config.toml
model = "sound classifier"
dataset = "synthesized solo parts of chorales (CocoChorales)"
train_examples = 39062
gain_aug_db = 6
time_shift_ms = 50
n_mels = 64
hop_length = 320
input = "log_mel"
spec_augment = true
win_length = 400
targets = ["instrument"]
num_classes = 13
arch = "resmlp"
norm = "rmsnorm"
norm_position = "pre"
hidden_act = "gelu"
mlp_ratio = 4
layer_scale_init = 0.1
parallel_block = false
inner_norm = false
moe = "top_k"
num_experts = 4
moe_every = 2
expert_mlp_ratio = 1
experts_per_token = 2
shared_expert = true
patch_size = [8, 16]
layers = 10
width = 256
mixing = "cutmix"
loss = "binary_cross_entropy"
residual_init = "none"
optimizer = "muon"
muon_scale = "match_rms_adamw"
learning_rate = 0.0025
momentum = 0.9
nesterov = true
orthogonalizer = "newton_schulz_5"
adamw_lr_other_params = 0.003
ema_decay = 0.995
max_steps = 21700
batch_size = 128
epochs = 71.1
lr_schedule = "cosine_restarts"
final_lr_fraction = 0
warmup_steps = 430
weight_decay = 0.1
adamw_weight_decay_other_params = 0.01
Rows from block 7 of a small sound classifier, named by matrix and row number. Rows with one number within an expert belong to one neuron, the router's apart. Each number is 500 + 50 x the weight over its row's rms, rounded and kept within 0 to 999. All counts start at 0. Numbers have three digits each.
Before each expert's rows are labels from the 100 clips, of 14976, where the router gives the expert most weight on average: "top examples" is what is common among them. Only what is clearly more common there than usual is listed. The data: synthesized solo parts of chorales (CocoChorales).
# router: router (model.blocks.7.mlp.router.weight, 4x256, trained with AdamW), inputs 172-255
# up: expert up (model.blocks.7.mlp.up, 4x256x256), inputs 172-255
# down: expert down (model.blocks.7.mlp.down, 4x256x256, transposed), outputs 172-255

# expert 3
top examples: horn; note B4; note C5; note C#5
router.3:584547583547443398410531496513485518476505560458488472540457434485462510511645467507454481553501561475495467565577523554487481495543482499493400529442528478496545468482644476529605465526459444431488534548455449551465434496508602463527538410440461555451
up.4:517510545547509518435480520629473504412514471436526543536528469413561506537471500483445494455481508454469467498480495391534428453518536469551506371535530407545511563473492543531467513503417407511516469560455549502483551531488549483467486516466516538515
down.4:502511494489502419491607521454456508495366453577481494475504490543547476562420557485627422473537542565467527461481415508362558450523382531466525500558454467466469478521529469410500377413538553434503490549508532465491411511498498410526501530552462418474
up.5:507497479430474482456531503401490533502539382508563535528422468605556488471607513442509485450599431507482528499507434498613456468528477460471553512530536533474527444464564592444521481535514498516453448478541421461584494635536518565483577496566518404515
down.5:443455538569577470555492571546518478568462497552494524516506518499475550549508494499525475401450551557535465440482482551423495564401508501536558454592460450429537426484604486506474483536572447611485486435401407545542477575550462502475396524474503591480
up.6:521521532414532602558547506505450541466432462519503513470501504513526454575398511511528458466463565473497472521485541495476456461556622502523525529506586540557468531521470556509454499407514514515459401499480447551520557471536480423615413336500527475521
down.6:553554468532562469500488436523487457501574399526525542505486440467553458465445503534478486526496530493489503512539530498483550512479512492476483562510464500535519500409412481472442570484542507523529415477580594553461511532474526505508571459631523395453
up.7:459544531474500518455554495593572451565528563492527528423418513525531557546573499528519480509496570536552486500596458527490542544577519580506462435513503483491508568458524508528558436560444455495542581591409648490516515491462471524440659514451511520494
down.7:554544564561494462442455457500501541561474546519517391522487458513490483492517484563505518623477505456463491520538478465517443523466499459435450512455564466489532498526468525485551584492469523572431509511476500492450497489510434486522444547487566505480
up.8:405470458458483490525571504437536434470627502533525548520515452480525604550467498519469566394467495534544482510464473543510504590483447540559556433535473522424487471491471462558575537483579523465464470457542475485544482444465511444496521430540434476507
down.8:493564580402502527487501476414523504553408505509528532430543538491507427460541507532516434465519566448567439492468571450460507461498513490411414550381492435482337523493532704420421410494546523508524530538449498442535474512466388485456473421517504436537
up.9:477538489498446501463445555582494479499557465483525487520449386573536588429476522503491557545557503541536416562564520497578464511456437468506485499529466570547528540581483382455524451498416520491458613568442454411477445467461426444504656464474475569493
down.9:592471505493515510333519454445482432568494623464471528441552520621410460445492507474468493558552542464519549493494521459363535456468502510483479519511520402436432421383419437602497519478450527540524547468505512476501481504472530433489505576482467525534
up.10:374521582545418492412570553527484602540404486490530481383428592507516545490580544523556553447556465446493499472489559612586549491563434524535533510481454424542484510483571528512475479480513523473465451569454508576516456431521481473569428503485523531513
down.10:516610567471584495469453486458521470403555453515526429536541470446492510471455431477531556503474501469490536467483507453469490410394542486479573557445589460571574482579393568438510556474462510414536555473480544478414499525442397453432546511390529583532
up.11:549590427558526418566484610424546476543459501615477510485532538418502518491482533454600496452430529466511483518430489521451510587424506454419411553552549473575615506466473435496565527524490440555551537436571545473457522490431534431414481437470470518454
down.11:482454536388460627583447485561510419594467488427504425459501541540494613507599509469450494542526425505613504530527497525521555455494443546604578595497469460502468494550508560550405519539524479445437493492508567519609512477558500477454473522472550589582
up.12:534403503533485567492557504526410541522484531455375433515457454551516513498448478422439420529575464533530427438428543430574560501520619537563567559531540513557486546499427490464433585491538460515521403502536531464491538434480484422514429519520493471460
down.12:476522531544447561563526561538546440564471434481491446507488513503466510498451524557510503522490600595467625478493604505558540493507485466509492523477490538487485455508470584551512533437552551491481458451575441532488483599513531481432562480618514412468
up.13:468476528417538538497505511401521567437456498497556441511596465439485531490426490458592515447501512508473479434440496585579588505478487485519535486542502513532576530468520565462525613496534476449479483379590552455419466492486570452523557486547532396519
down.13:544547494460444524602417516518534418552384500564427513506522497521576508490566559459559499585466472466522433496534449523444459431466532403505490407436404520517554481480409525486471477506523504453420369500462488463581485410471480568472471484510444498634
up.14:547495520484543497475320504406462398586515425545533524490438402461499507515466490529577540496542574588433432488571492629492516543480522500455444496506539459515514521434523432471526474494546435460520497507500476490556451487521500402540444546515557537507
down.14:558455556403509502571509535526436585474529533484524469469528542502432499599532503506558512482543434496480577513433479554514553481513566461539503485493486476484563472508455501491482488570443514602492333461523568554524443499401467506459489612593460472529
up.15:459490515467546569534544517500484447558537441531501462527441538439491478547512436487526454552572550505366478440491492491426428507512402531438524444533542547519476441459443478565530465473451542561570468377437535502509444524463480579461498528638444484462
down.15:502502493520551498462512568458534504454485536496444486460430517383459519463502509524461500423540513561428511554510487442536463512468506448429524493503437541473533502464499456484497565511541526504454560495466411644522443452607537331585571548481523410484
up.16:407541419596532533499544533460512442441438513567525530503518531429515497460481412481556514465484518536537580457527463533534597429480491523570514554436471644474521482523491571504511508551505467526384514505509493461553534474535469475429439486464397490586
down.16:378491482515475483600521495551510440504572513543550496473478489531443434531523501495489548470554436490514476469477519501532467537520508549516508467482451422557492363526570437418482498382581535432543437499486528436497458452428466495513476461491529512533
up.17:471508496464502495398443496556464583500522398462476547464400495541439433416482476500515551510508513453593479448484544484485441462429438419475502539505534541522452507481458439437469528429439504507529682487481536476451499524547521519516585477512536597500
down.17:503458576427510515417528482529446378460503574454495380465486524475509550470578515493560464638466525515457534554529427538476533513528617483515437538480422510475497548493485484567546566494529435472529518481592432561492538540432545451483519579412509409510
up.18:495505559412530523549530511608533404513532405527488447414463518599512462487538570492535548423566518452489529444543538474508401422417441598498498457517505543584551451525487504480445493558527485403503499525507436573539546503560566473532451477498427456541
down.18:480533532522508466575427473543397556500466501494502572506604444458527580533462501497432519536424566429535472492484484482531619490523445458495573459546498508440423496481504586477472543433506492477531453539439465510494556505527532556436583516552592608620
up.19:569484517440476474507459460544546448457522539443516524520512474492585487558461448509537514495502490527440457546459452506583432498528600451579496502506536535470389572488441524515537608418480533577495425502582525487509520498527372447505493438481521494556
down.19:515487476476504435497544510543508426482453559532481548427544461595558452535453518472483473603514516524454473574483522507489529450503605525419583490480546545464449489516490321520516475549497548588474402512517530523578460569540495446506504504507603466518
up.20:500551463486489529531425459535489424482540444530483497501462437522552508531446379554479515500435498484493385521509429523533531573464524494508507537487432503462467441493571487457544377575481478512467364482522529512486475466560470444495513479548473560469
down.20:458523528534560460429493560402461413476537521548495578486547586456426555644439454525546546494474381480435490418510502442530541568500514498435494502506603528459513484496526456577499573522494561481533358538443506524502537561511543549530562601554552533420
up.21:542481570504500543506433454520539564543509467496486501452411464499481554530345436468477473534542506427462457459404503488482579465456473498460487611447488546485552493449459522539520571506462558557475511511404466487456507532426541530526506540448521572475
down.21:530523436450463481470505527503435503426488489444473548402555528550481463453518534529545500550519579464474556572520458492516469478428450539543552470457535485508441549542603526473477537547468516383540518473587532598512468466409578502474446475561470456539

# expert 0
top examples: trumpet; note E5; note D5; note G5
router.0:524454372475412540524447492505416446499414467507496455377510513552546514496475478504473482459498546419492447497478494474537444478416472489519549473480451518480419478509511468439396505457460453432534505458529541421363532471465481504526456461556538474467
up.4:436481431497555510477528489596517505495451542540509571487497477420535576588547462518395523416540497534494441447459507558467408504429498547542515467528527474566585441465503525502485514576456469480562549582530485467568532579471505467457549472515503565487
down.4:515481563499454562564510524518482549454561401517466587497519502444498508495464431456581582505538532523553514458536453449482498470525594416529461432537485537532586622516470501465413431475529422501463505560518456542481487541458513457467487561463556582439
up.5:486411390428457514569481478525485488515528541543541516511461523510452485450382498572410429604618521489435536557442438493411504540469469570531521511518552537443482572538414565537535484516508473444474577510482571469489503532523525517608453501506583603579
down.5:460485473521523535589546578507528541472471492528486466600496550483513539495499517462573513520567472469526440417540482478610497528515497449521557549409496439550543454492524524501585440516578536524520559475609520466444508444461496496491502348540519518452
up.6:546471526509589535538536486557513501419498493556506422490550503598483538473534579518411475436417440571539491468565567488574599534512444541503508493539513483423520563501516409485589537512458483476496515611493463484471528521490391490520495436482384611430
down.6:458511487516466460406474477540460510516427651491440506534476484467544485493416458442503503412550487438543467534496441572536522473538531472569508508494388435514546382495528563486517587563597550502475559490567521492483470518577511548529498482514476391496
up.7:486490424460585533478481586518497528580534484499492471569387522521434512510487500597451552512482556455503422563569557283508470570468362383511487524437476470572446492479505448514487419461568409495466547479580520494447444476449437558482464538565476500555
down.7:479542472468435551547539531476387490521405424517467445466567455439469527459516473532448543427533620557522467463509467441479454505442554465469462464567435469462458494513535554473458502463441615497510418434595438444425505464523528464622506473511621591557
up.8:392486462571473451472442458434435536495436504537470535465526512507477508502465425401517491530492527503490515460491478468578490415492499513528508510443431595493537489560530399447528488596491476562473490436417477501499488392558477443479482400577596602502
down.8:511488481433512537525458486565512543558489478539425455478464542543466471482604618512427459548439407558441438502528595580440502492525492469506484476583486555555482450382481565584483460480430513573478592512461571425442504508521398422453421522586482411502
up.9:433433440620562458537619541595474598537481466427389538579446484391477554560548465493429517540373341589482447518465440440543479532592477481485565585484487557574552586538528539498568564532502487509479525470468504499460452423498529501507421546538562421522
down.9:491483462446467559572516536525548505492494384480496357437509581577542504440430521496485496467530584484522488426577492548525518539447493502464461497449501551525446550521422491532490484485487590447435496436459499505537473596493515549545555453552528597610
up.10:470444506412588563465541546427485575518474585485416508531550535480479580379562439499456466537551464491530476492546516615407492604483427503487495484542483475476511415496512500548423492394492509561469567534473513487532539510482516451580484516518506534459
down.10:575498485445432485486492545552561514395507522427536410525505584492434447490542474480507600563501530419547515499530497451514501496483580480558483425503436550516505533495481505485498464461540570456505552510492499482469435512481482549422478425433603345453
up.11:496480584396519458457497497543453504455526521432521463414522483477482473466484563487590455529532556440495555560469602441524511533461546561452562525504521439525519400459514573503457468477589415534607510428410537557521551473486518536454530484507462502488
down.11:641409523570415371459480455381577454426510501494398509545499526498515468564524551478478542459530403650458518414419416566442489451504521485539500558437484528514500510529420502508489552493451518475469586475450482538492471475508454422541521587459336475501
up.12:465431670488478539533434526453476535493425491466550546469510586508565533447617416468504586477453561448490435591552488521529533441436548494501443502476533526622523395473523522421481542467489501472474503482546448542514502470453554483464420467460555463530
down.12:503543453417456573405502480479501518566495480525504491486588553424431545533389450524509441572517576525445561588497538480528536519435512515435488477445437475390543549482502461587495459454517446520530471553513513436516562559542549377452470527489486476489
up.13:491540462538473445510545568452503492448454541480454441488595517549483546537523425541478489468415469527476477494514464519534502491391534506581487397488541509475514500593524643522483467420499489385542505534480502533482545437590514584485519558477584521547
down.13:553489494516549556509459503505508443543608498543494489570445494551633436501476473410594515561490515543479475444560552451463478572561458423483502528519563473388498563499512486521457532521572450538426528448440561494523420556455470401459495489507463526488
up.14:462539480475587516553568525568546548497554468481505526538491432565450467475431572530434519518449528505478431561514509599479444531467495418553514611461512438517413505557493536533429377614502422435504488517552541529465442453509389523433479432517486505568
down.14:520492535537491569466528464563433578551453454524410520507558603441500510404472520530519563529489435547529574548514482471464549461397444475468516518484507527534502532473607438511468496512523463565526507417481406436519463475391575524501487554530412494560
up.15:457570493449605453592545506493515593537504461543524461505445515565563496478612518495446528589460546503539535459553569494557619504539537487402460511538495580523533529572515495448475503443437468501497585452627472591552396445466472464454435435430599351553
down.15:479498471492518604456442530506428514406552443537422566512506516532440547479520429518591404411495507432481449559508443628452465518418449542562566523410549503513556519461460488525490464485490509514492485523403444428458546530373549508532553517558388538440
up.16:501510493527509446423495538535559551468517567464487401576481481561471478493468516433557513418452522481595469439531444496541373470575476566419552461442550498593522515476482561546511540565563436506381458494443484470487547458495485524541531490543510503531
down.16:451496528432565503516489451593514495606487445527518542409529488487475521548555585487390492596504589467446507555556512513338562466464515534509446612577507471440529489507557456548561503538552576438474494523558541465486502507574489490473477473448582442450
up.17:634542501483540462430468469482535507468520504477502515392544440541543477481578531488436468490524516469465490470595425449502531524437485404483519530428466519502483563408575425438548515526606532465543400503495370471495512437537576468530445510529511465432
down.17:538503522474470565526469464530483468484552465507511431454463522549515539577518464522588603521447442454479448440415567511444527497562478508456501563495527482527545465502497578525454442519529436432426503527528458456589512562446466521473512650576488522480
up.18:482530386464544447496451497640454541554472560495464540440476546462502493540581557571563584497611552558550416543549523537513518477500544482464466556529517532467550537443527439566495512522378470464523574538485500544521360512498589548542491469475550523471
down.18:452447554478507524357492483481437496442484524541521384578476459608534437366568436521514397507517573472463520493490474423500516509531657428554531482428547448545554439583539565556433481481482462422488461471530510438515604554467615442487507550481519452519
up.19:465467510469523533505485535514521471524331532505531467502453482427535475424523498400591531489648500501502409513457526498593403481542498499551515566431509409511516506507501483468467505491469408541558558503517519438558435512555527574539612518512541584521
down.19:498494466571469425321474425448564502530532585446443545548630582622475462574477525519451442370514523492456538486412406445428423514437522478499486485512502631550489576527520494484422546522432550376546452520519533466491476475460448454475378495481441471554
up.20:535621579581510483590519513570513512560471551445513465426525508526526488515465534483573519536483508485524472509544537478504538590495479580497476453460543473409569520581477503527466409578514520542437481565560409540518428527554435589454591429529531502502
down.20:504544426386464430446503507537603474562522464574491565585467609514503472421615416463482549517500481421417553456560489522515510440494478402470584538521526435516474534445588457540548604478505453424523543454455575532512546567410580466463468496470448468529
up.21:519470464468501455480517506376373502513558403555501416486557458503490576416436503519453574516469500505474466522486434485424423475519435528465464479576518555412549518541501479499453507514415476575416472425462502469408444543477464525538453504533509499532
down.21:500463573384502459503497531512519492505472489542536508595490575528445476465462441554574474573468438589402465520512500548601531540605531574526474590521510484443556508446545504490578478538577522455559482551452521449501545487507613447628626520548476584491

# expert 2
top examples: note A#4; violin; oboe; note B4
router.2:417531537530537568595523493458530527583474508542574516529506548527515494481425544502542503522541519465515544461525477371473511509587481583575600542565608554556587614488449522538408580545556586621537482470545481559624509556481494556487526656558548514505
up.4:533440459449458514509441493552486469446562515566494532513533410514484497539465561553435475540565498505522433485455556579502526617528593535504529495488528450554439453452521500477388501468494465371508594428563478407479493484441507496395503512464474426631
down.4:537581488480514339527494489415514513452472505510552494496400414478463468461398483556461535539536610539516469503465476600386528463474530440518548446527529558502509564597492430449547525495559493475489527545420496448492514476466537488521462485590555578473
up.5:515454485532572544523466475474378569470507493513519494475542484615497549501558514454419505454443466485583412507517546515498494505450518477497509587613482519431554684483491464568501476569523460569425422482503458495473530461378551498509462476538576520406
down.5:485474495597555434465573498469598461480518575540543534440527447518512572579538494459493524463554441517433585538494527441450545485493584469473416513492490441561530439505504450603472561514587489570474490526522506517515555520504447523434539519543417494474
up.6:504454548375416534489509483523475545384492479510446490506489452593569510535392453525548474548593441381485403511500522483505483458511506510493497553497574526479547510515499483469526452574505504463556585512561539524464495493481512432543457440555426546586
down.6:601481525490481474513433547511537469539524513450509552493543552465548446473451519503471417544502546512573461500542464508501411512517476421533507454505509583452472501515536610488497565471535448510576527539475383405458515511490553444455463440541424406461
up.7:469484533489539533507455574465491442493517449571551550524547541546579525527391462416588504520496415544526503432446508633513457580387503446509540526635511523548455477559524457508458411516481495454490573510495492561553494476489505583528442437524565460480
down.7:524519476666533408472570514564561501482349501486573507503461567478506445554529474607501519464539525521526434498488603476523385543544573546549520494453524526502533481534521471549486523488365512557540481534601542425468499525588531467551483498629543539556
up.8:480581514443594470433493519545471491495471488573502482537420436495489549555543627491490414481607513422428458516536512452474494535450484570621563582485524483490479479519504488483481429490477479534573449484492495476401427449474526401416439513491494483573
down.8:579446495595421458430510491519551421442504521507492535503447534539484458390490416455549454493509502475485506557423458621482503447438503552520547459482481439445572464422393487580528547550465508516460496440544482444463530545552585500539530428528528502492
up.9:475472496557429461499462596587446474463555455477536466452433475493524408573522511565451505573518529460424505523484420435523480440478528524553532535464542463421566429550496425490463513482462513532516482496511602444549441548482529459478512448436450489537
down.9:534552510488508459392489517487485484452500437481476509451540515511531543508509414527651509549580545562455489556526572585523469529487469473484408563494427488479439548522499597549537572518446480514566504526509480519427471478576476505519539561582486559546
up.10:490547474624462487488498572525484495525503429429506547492464508473600448481522475462447485504674473564428490446447524622501582593535493458589493491476464431500452484598506510522469542514499511430505486562490607537487478479453616551484530486495467548583
down.10:461519585414559545501469470465536511413545504496529609520433451508526555453361502543593454492462523517545493514465552511521455453572467492521626491558511547526519555449481442486568437495422511564499574463468459489512431505410439540521506435553598516442
up.11:555489413393576541487534486505515432561430473519465499486564415532468433605610534531562452534485560545523453475466545597410538399506570480470520603476474532483447542465541459489530387545416497476455489464508466544499470526502549432525435515545431474532
down.11:490493555470505475508450524490553484545543483483600519432428506443491538453482486523506567533463480458544523536435503444548415494507480557436447497439466552495521534427560464428516498582438424557486500529528488430497466505460433489512562487531509461497
up.12:531475439493523447417595509547606483545564476462456552596613446544543496406484456576515428491540531502446523454518386508451535426457523492468574464505507474501508542521570449498566437462492468567510525500527514428478522510486445375477499524545604446491
down.12:542477518420470559497485603495458529487439532523475501361456441478511485434453487467473499559489476539508498408622469537502417522448508473498459501534475520496550433479462568491469495479511523440517490505549469533449567406513526525455537504549524539516
up.13:549386438510534446441475520508477540524419521473455510523460480413524487497510493548547546457399523531546529438469465389467475425488496458510554486569560594533476626523508474518507472488507471534503506472470444397495494525592432490625371519478574562523
down.13:502567452473522504468536465490522479607518557458493547511457390587533490499537580446469395528522370481594461463504492501491511529568519531547386575486406530408586520467443545570399532493453563477470443558499480603433503455441588444436533554546374423478
up.14:525555581455474437447452551581513563464566508527517532468516500485496517546578558511448450425395393509508473489516429452489468573521569566491411510499460462501574479462555558445513428478518599480549525463412580609491541530454538465612525511622484497489
down.14:534498482485558468377520490451547392528575534542431473398530563506458457457484554524477469427472491568492550603530603481509537402466555482511504380481460556508492578514525502575439542518377470528492598471562447473498511591476433465477472542491490554542
up.15:513566486522571515435545495507450522434547477485561599590465524445563519499442548462536476491434539583532462578551485494515484414503532546427441473572526474362502424561419467532477521513531492520480549556548507439523458477440544532423517434589476537550
down.15:493442512443412394568505416540576515571471614470550514382477537533496455490583424443545579512578467458520488519528526470439502492487576443489492503505441469534477480524525563477508462465437485478510529498432454472436566521462593440611369501418508458488
up.16:408494487425526578504536547612511454558489459594478582499461548511583579478485464528560469510498469508450572456508523496558520549492491530461413492454455503595471561542504546513525501436500544478519496449486481499422469477542450449564431568462508532473
down.16:507478449566475453442524473483540506532375592513532399510501572455408490530533511472437512543518495522506508548478534481498518521385474464519588401510439483575512500468488567586516573522481467468465494473504523467565495548470496490558442546469505552520
up.17:500585370526560480464455485469479496527439491478442519450452468561546544420484568510536533469497523551514430523585566455569536519456491570468591450538495473517577507498448463512406597484506462506527532599540452467462518510519503514532526465448440505500
down.17:457473594546452487575506521518521500521525449477488484580533543539575503593562334428544497494460422472586499455501449578438435574520540521491500562501615461610583520521514541501594488439589486560436483449429501471569496560509457549605477472556490541581
up.18:475521509426457557368574483460527557529481568470517429579530549510516452489479437538511486571557591531499429538544515409611562499526499558486486521445481543408408566453520538406559469464513521539572518522538475503483557520393381511523516562502513511540
down.18:432510490609429521493524571501539501517522508492516514417568562450520503480600487531551585489482534469553588418513547496537626487422474472554487467546418466550497455568591477565474647505533500436408500483563462507538510482610501566445516477458504575563
up.19:531543553422504638492516549443429480491576471496571572338497572536504502568512615479511592498437502553534498474488476467559481537564490434433479513604427497431471482515461523502557520531426477522478526429528435521515553574453389467502510474427562447517
down.19:436579406511466511555434436579500507557461497516479577556459516523391472535470520506443427513450490512411442570573479562493482481486493601446455444546442414502511577452540440471423508511464535522458495548520522430460481496608460584611531445507506510482
up.20:453470470450510521455448542495449543501544544564410493433520577517512593605511444387515499455526456512397446545533449619489547609439426561504520520618526535531439463522514499514438568549550574517466544538497440520471443512504498447471539633453539475555
down.20:422523463570539568527561506486545444415554442567456439562379447439459455416466511560417547505464537507559497567529558551516487483566467570544493514434521453507497484494555504551508420513528462584385464480505523456495511577578507574499532476481387535497
up.21:413449507467520482492443463477526505575494430462494432542439467429523489440493541461515528439592593392509511430526504443567486529535524416508486497468607525514541533572517402527485427561499530424566475490495444539628482474527532460472509497574549500512
down.21:398407540455447575582485538423436544478497466487499481477545583398489464405491463460546498569537473479492521532438549463408435496406520519473473431535514567500445466492477523490558508483493438470484466517470518444528504493502424496555540560408467593532

# expert 1
top examples: cello; note G#3; note F#3; note A#3
router.1:461471516501578550457487508498587484429616422461428564562527516467479499500415536499514519469490369641514540484431520604482559509421533424432473449508389432461448431510403510479524441459514510507460503477489565450545511502521399467462443489441464450592
up.4:484482498332467471559571503496492499498401400510574524539495558465481477351437441500544458586464515528488482468493512544470547492463538510539426588562420543536585529493543521540488509529524518491433585427499472543536492510481513556455480464472448560587
down.4:490468544443493454577444540514569538443498440451554534522510569408501486526382384487496508461477527521504485497614515540496455477455495478498491457507584489479546441495473452432461511488470485457538449603514563443520566487509569548429567474453520517490
up.5:562545546517467510513504478431491510514458501440442553558582501477504497522552524406504547467427425513590558498494436513504507525550441510425614496521517587479502465495544410563489494488426494562526473530429453401530488541468542534544513477583520572521
down.5:375492535557492475463464605513562562549422475513499463513506470520509495547489448543560488508561528522467516539564465424541513559510566494580474487511538479519492573414458574489483538507487456538468461469556486461455533467486455420525518454479648489491
up.6:536502560480459427486474583674548499433450522519540496465516466573427509469480538487528557529461565536552460491465488499592410501554470567415437498492510501522550494528500476458589535456532468569440526570474522566490534591540518485532546462467440590516
down.6:553501532484506551557462410417472521581507461501485513635481568494524525541529336495541524370463502431463533567554474466441488526456556539505463475536411566571513422453489453339495453471470448450542450487572430467613519498519502512463471556457479451511
up.7:458475483524471518488592485542462519474478476442533472465470465485555467518595505439528510489532445453388435469440488505489475513504493552495559486529394509423492439506512417611492455567517490604545450519458569532494526487454452511492410484373439534453
down.7:504527494489554517540407547457514582537496510548551545521520600550500470540453493517466417532583541503435565486625453589508511524496452473560517540460548482565487495395412514472542566448475539466536526529494499448560564432514586583443607526576564486554
up.8:494486555493483562537555488455569440467421469537430466546509563461516558517484463520485435495481427551484473510476505494501522459527503540572503560590471483425518520507493484571465398616403464447564431497533513464397552509535527492577545576437481548447
down.8:473474454608439457467549423581487473544475504599480517511474554480521540505523516615519437562536474484429565482499390556438569550541417599462538620515485449438546442492435417493497377620541443411463455490530587480529491575531559457489475461546498605466
up.9:507544450462571450581529489490437422512444466533360437484475409540492543477539457575421469541447430554496445527483421504505556466436461560555480538531410510385487507577479473438414541492515490507508569495478521526473517434441430552474400383468599432539
down.9:489594554560443541456539416460483390556455522559535460565430511473467436480603550526465490456479517483489578564524520457427453516513533472460538450539458490488500522589577568521566557463542509543496610466418465544552490524539498536480561564417541442481
up.10:508509517492503532480594594516527463501499546482490529420485564562494593455488579501445544509523452495520516513507473489613500517445490586482493558442565499401457417584502477456451551492555539531437450532533448457522581446517557520430529510569433602518
down.10:558536545571475509514469520506527427434559473461502399573529529534538395586476492506557485417582533497494534532476502568451503548557507488559424495541428527588518524405387564541624542491387479561494505436511518577474525491523457525567558510430564506494
up.11:512552498483584580442485403505507543484463553474501513572529548589485548514603509550495487467428445545487565528587408440418552457498507523560499536516537489478490448533539515549494445512497481517440510461372449423475508528466427486402476547470536504514
down.11:506468565555452510533530477424469500445432427412494571471496505594472462363504494534516418475513488458482411533465515490527494516520551646462543419470512565524452557461493614532481513485365486517550580538468521459460491548507469668524413474467538457581
up.12:518437514426482460442526498519601420454628540487531446456555575421561514575465514496352541437543537486434471521519524491458489537428506465430434407481473493498531502483493503556507486466476514500563535520529477509520456522448522429481435599443611447619
down.12:527552504578461484504443482447444576566489545499513544488504475530381503483456461520525487524527497513590584539466442452519571524532508506538607513378472474485471530435417502476493483551527473452408397421523541427511485463478544529479542442561381464453
up.13:547495445523569477482440556530454539449448552543585495506464526532508500441475356441615573539492398496519495532503526513572486479476473558520533553535464521459476467424540467479486515522420447430490495574483582576521556502410498569518422520594491493582
down.13:572561533521468545519484462456498475500471455462475439574524483478420521514494526485453543557447426502468529511536505485486507500585460500528513567431437438631436417624544467672481570511536542546348463523594511534532501580550502468437553554543499475465
up.14:407506481469556560488477535504511510490543469465593488531534517528509595492507458531556550579658555488528502529457469504498494545506560525442532514465417459432542511535519505528560461543438468490495514513471502510526466395553416492572482496457514486477
down.14:538466507363486582477468389425520439511532582492518487521526490573474423627515478458448488478427450503522458527521601533555542478509545496478438562473527523532516521458466475514451531501426553407463473529536479557509542562440529586513447571536579521506
up.15:501521406495498418428481540403470452425410612487583534438502562454497544460534450544494500498500521493543410511553554542548480533486509596486473518420538536452520571524496524519478502456407441419465548568604493502606502434523470513379508482491472476509
down.15:453487545461542592471568473532489569480596431505520469507421533475524449529410495474510420525510557401447463544397516477475524482568576510516508491501483457537531459521526508569477550583561539523571523538559472524410509572656568539582509424504542544515
up.16:423586537428507527475562564472484563580587482449521520536460519517478522456507507477520444530476482567516471500517462557562490522464497515427545419467350500526481468583475492426451503404522477460545425522440472484446567433442550425553552580480414470553
down.16:557509508500510458501445480502530518506462561487474508520562523503500551548485536443489479499572431493494552330521508545514497479571528532487416468486581541529440490480551398566415502559562489497595551588531507486592468492455496482425596384566522513516
up.17:407438384496523483463396508553533476431554501505448462404516536530424544585478528532479488494586525382525531450473558480469502507529551577479503506535462531470488518523471513464450516490503474420501536426603613524459433473574509449496545414520560549492
down.17:527557471494380608589542434463488483512501491428473508488484552454570534444580595534559528594453485586589541410442490572549491507503484424545472481489503355470524473517583569484527433469503499469469567527483369440535512507458536523580502486568500434498
up.18:560404546549431449555409455416448462555466455470461481594475466469519525535622571476431516478489508453482456482528576553376473443495432495492383556437558467449552408534441567395402573548497504498539537523562506429474475457521518423469492513505487536459
down.18:557537534411477517537507484530487391502595515475382549457460497627548471462384447549572483534480551573563505577520545462569474544520464453524457512455530415472514518398506455425604487552415508481558441504420546414487476550464498502512537417432514581524
up.19:512436541510520519466475484613464540524539438621551523510422354494487537492417551538546524500456445471561506548584500484484503527382459499489527534496534542550505541552515548421355529383403520513477522509510474452443524518531580470458532483597569446504
down.19:449492544507449499572478493459522414456593554497542446461528454454476554491483493540471525506481450497599584429489439565421487472488457467477474499510428447430445584480440411566691520538489519538469513515601501525558504545462456474458441579484444634509
up.20:514489563490431521511566567594481560535438505537470548433482484478471492460471542433493490573519602540489491495459482561511476479463547494502483544492465484574537490509543507410401555482459451425513463603502427526479485408489564548504552443476439536499
down.20:503466471506518500505517477479438552508522480439501404555450451516532565533490490510519451427489447427450543400514548423480445518518472607565434486538567463540552473468550418471458470543514413535532536495531586462471469519473550450557447500505482447513
up.21:453540506513415635478457593541583464468540491542468523547534598381580462436510478435511348503462466500496618517479537476565542520481444459446562596547422518545588468488520501547580529509506538470642421470458474505503492508562633546497550489478539511506
down.21:531500586533596388551459440530505454453489415550481527509504501548411499484566478537510539533552459555513406546441416539422496475460533527510460478469523454499481520509383465598510403490412541534457528528485559441473497469545442507451475483512515544574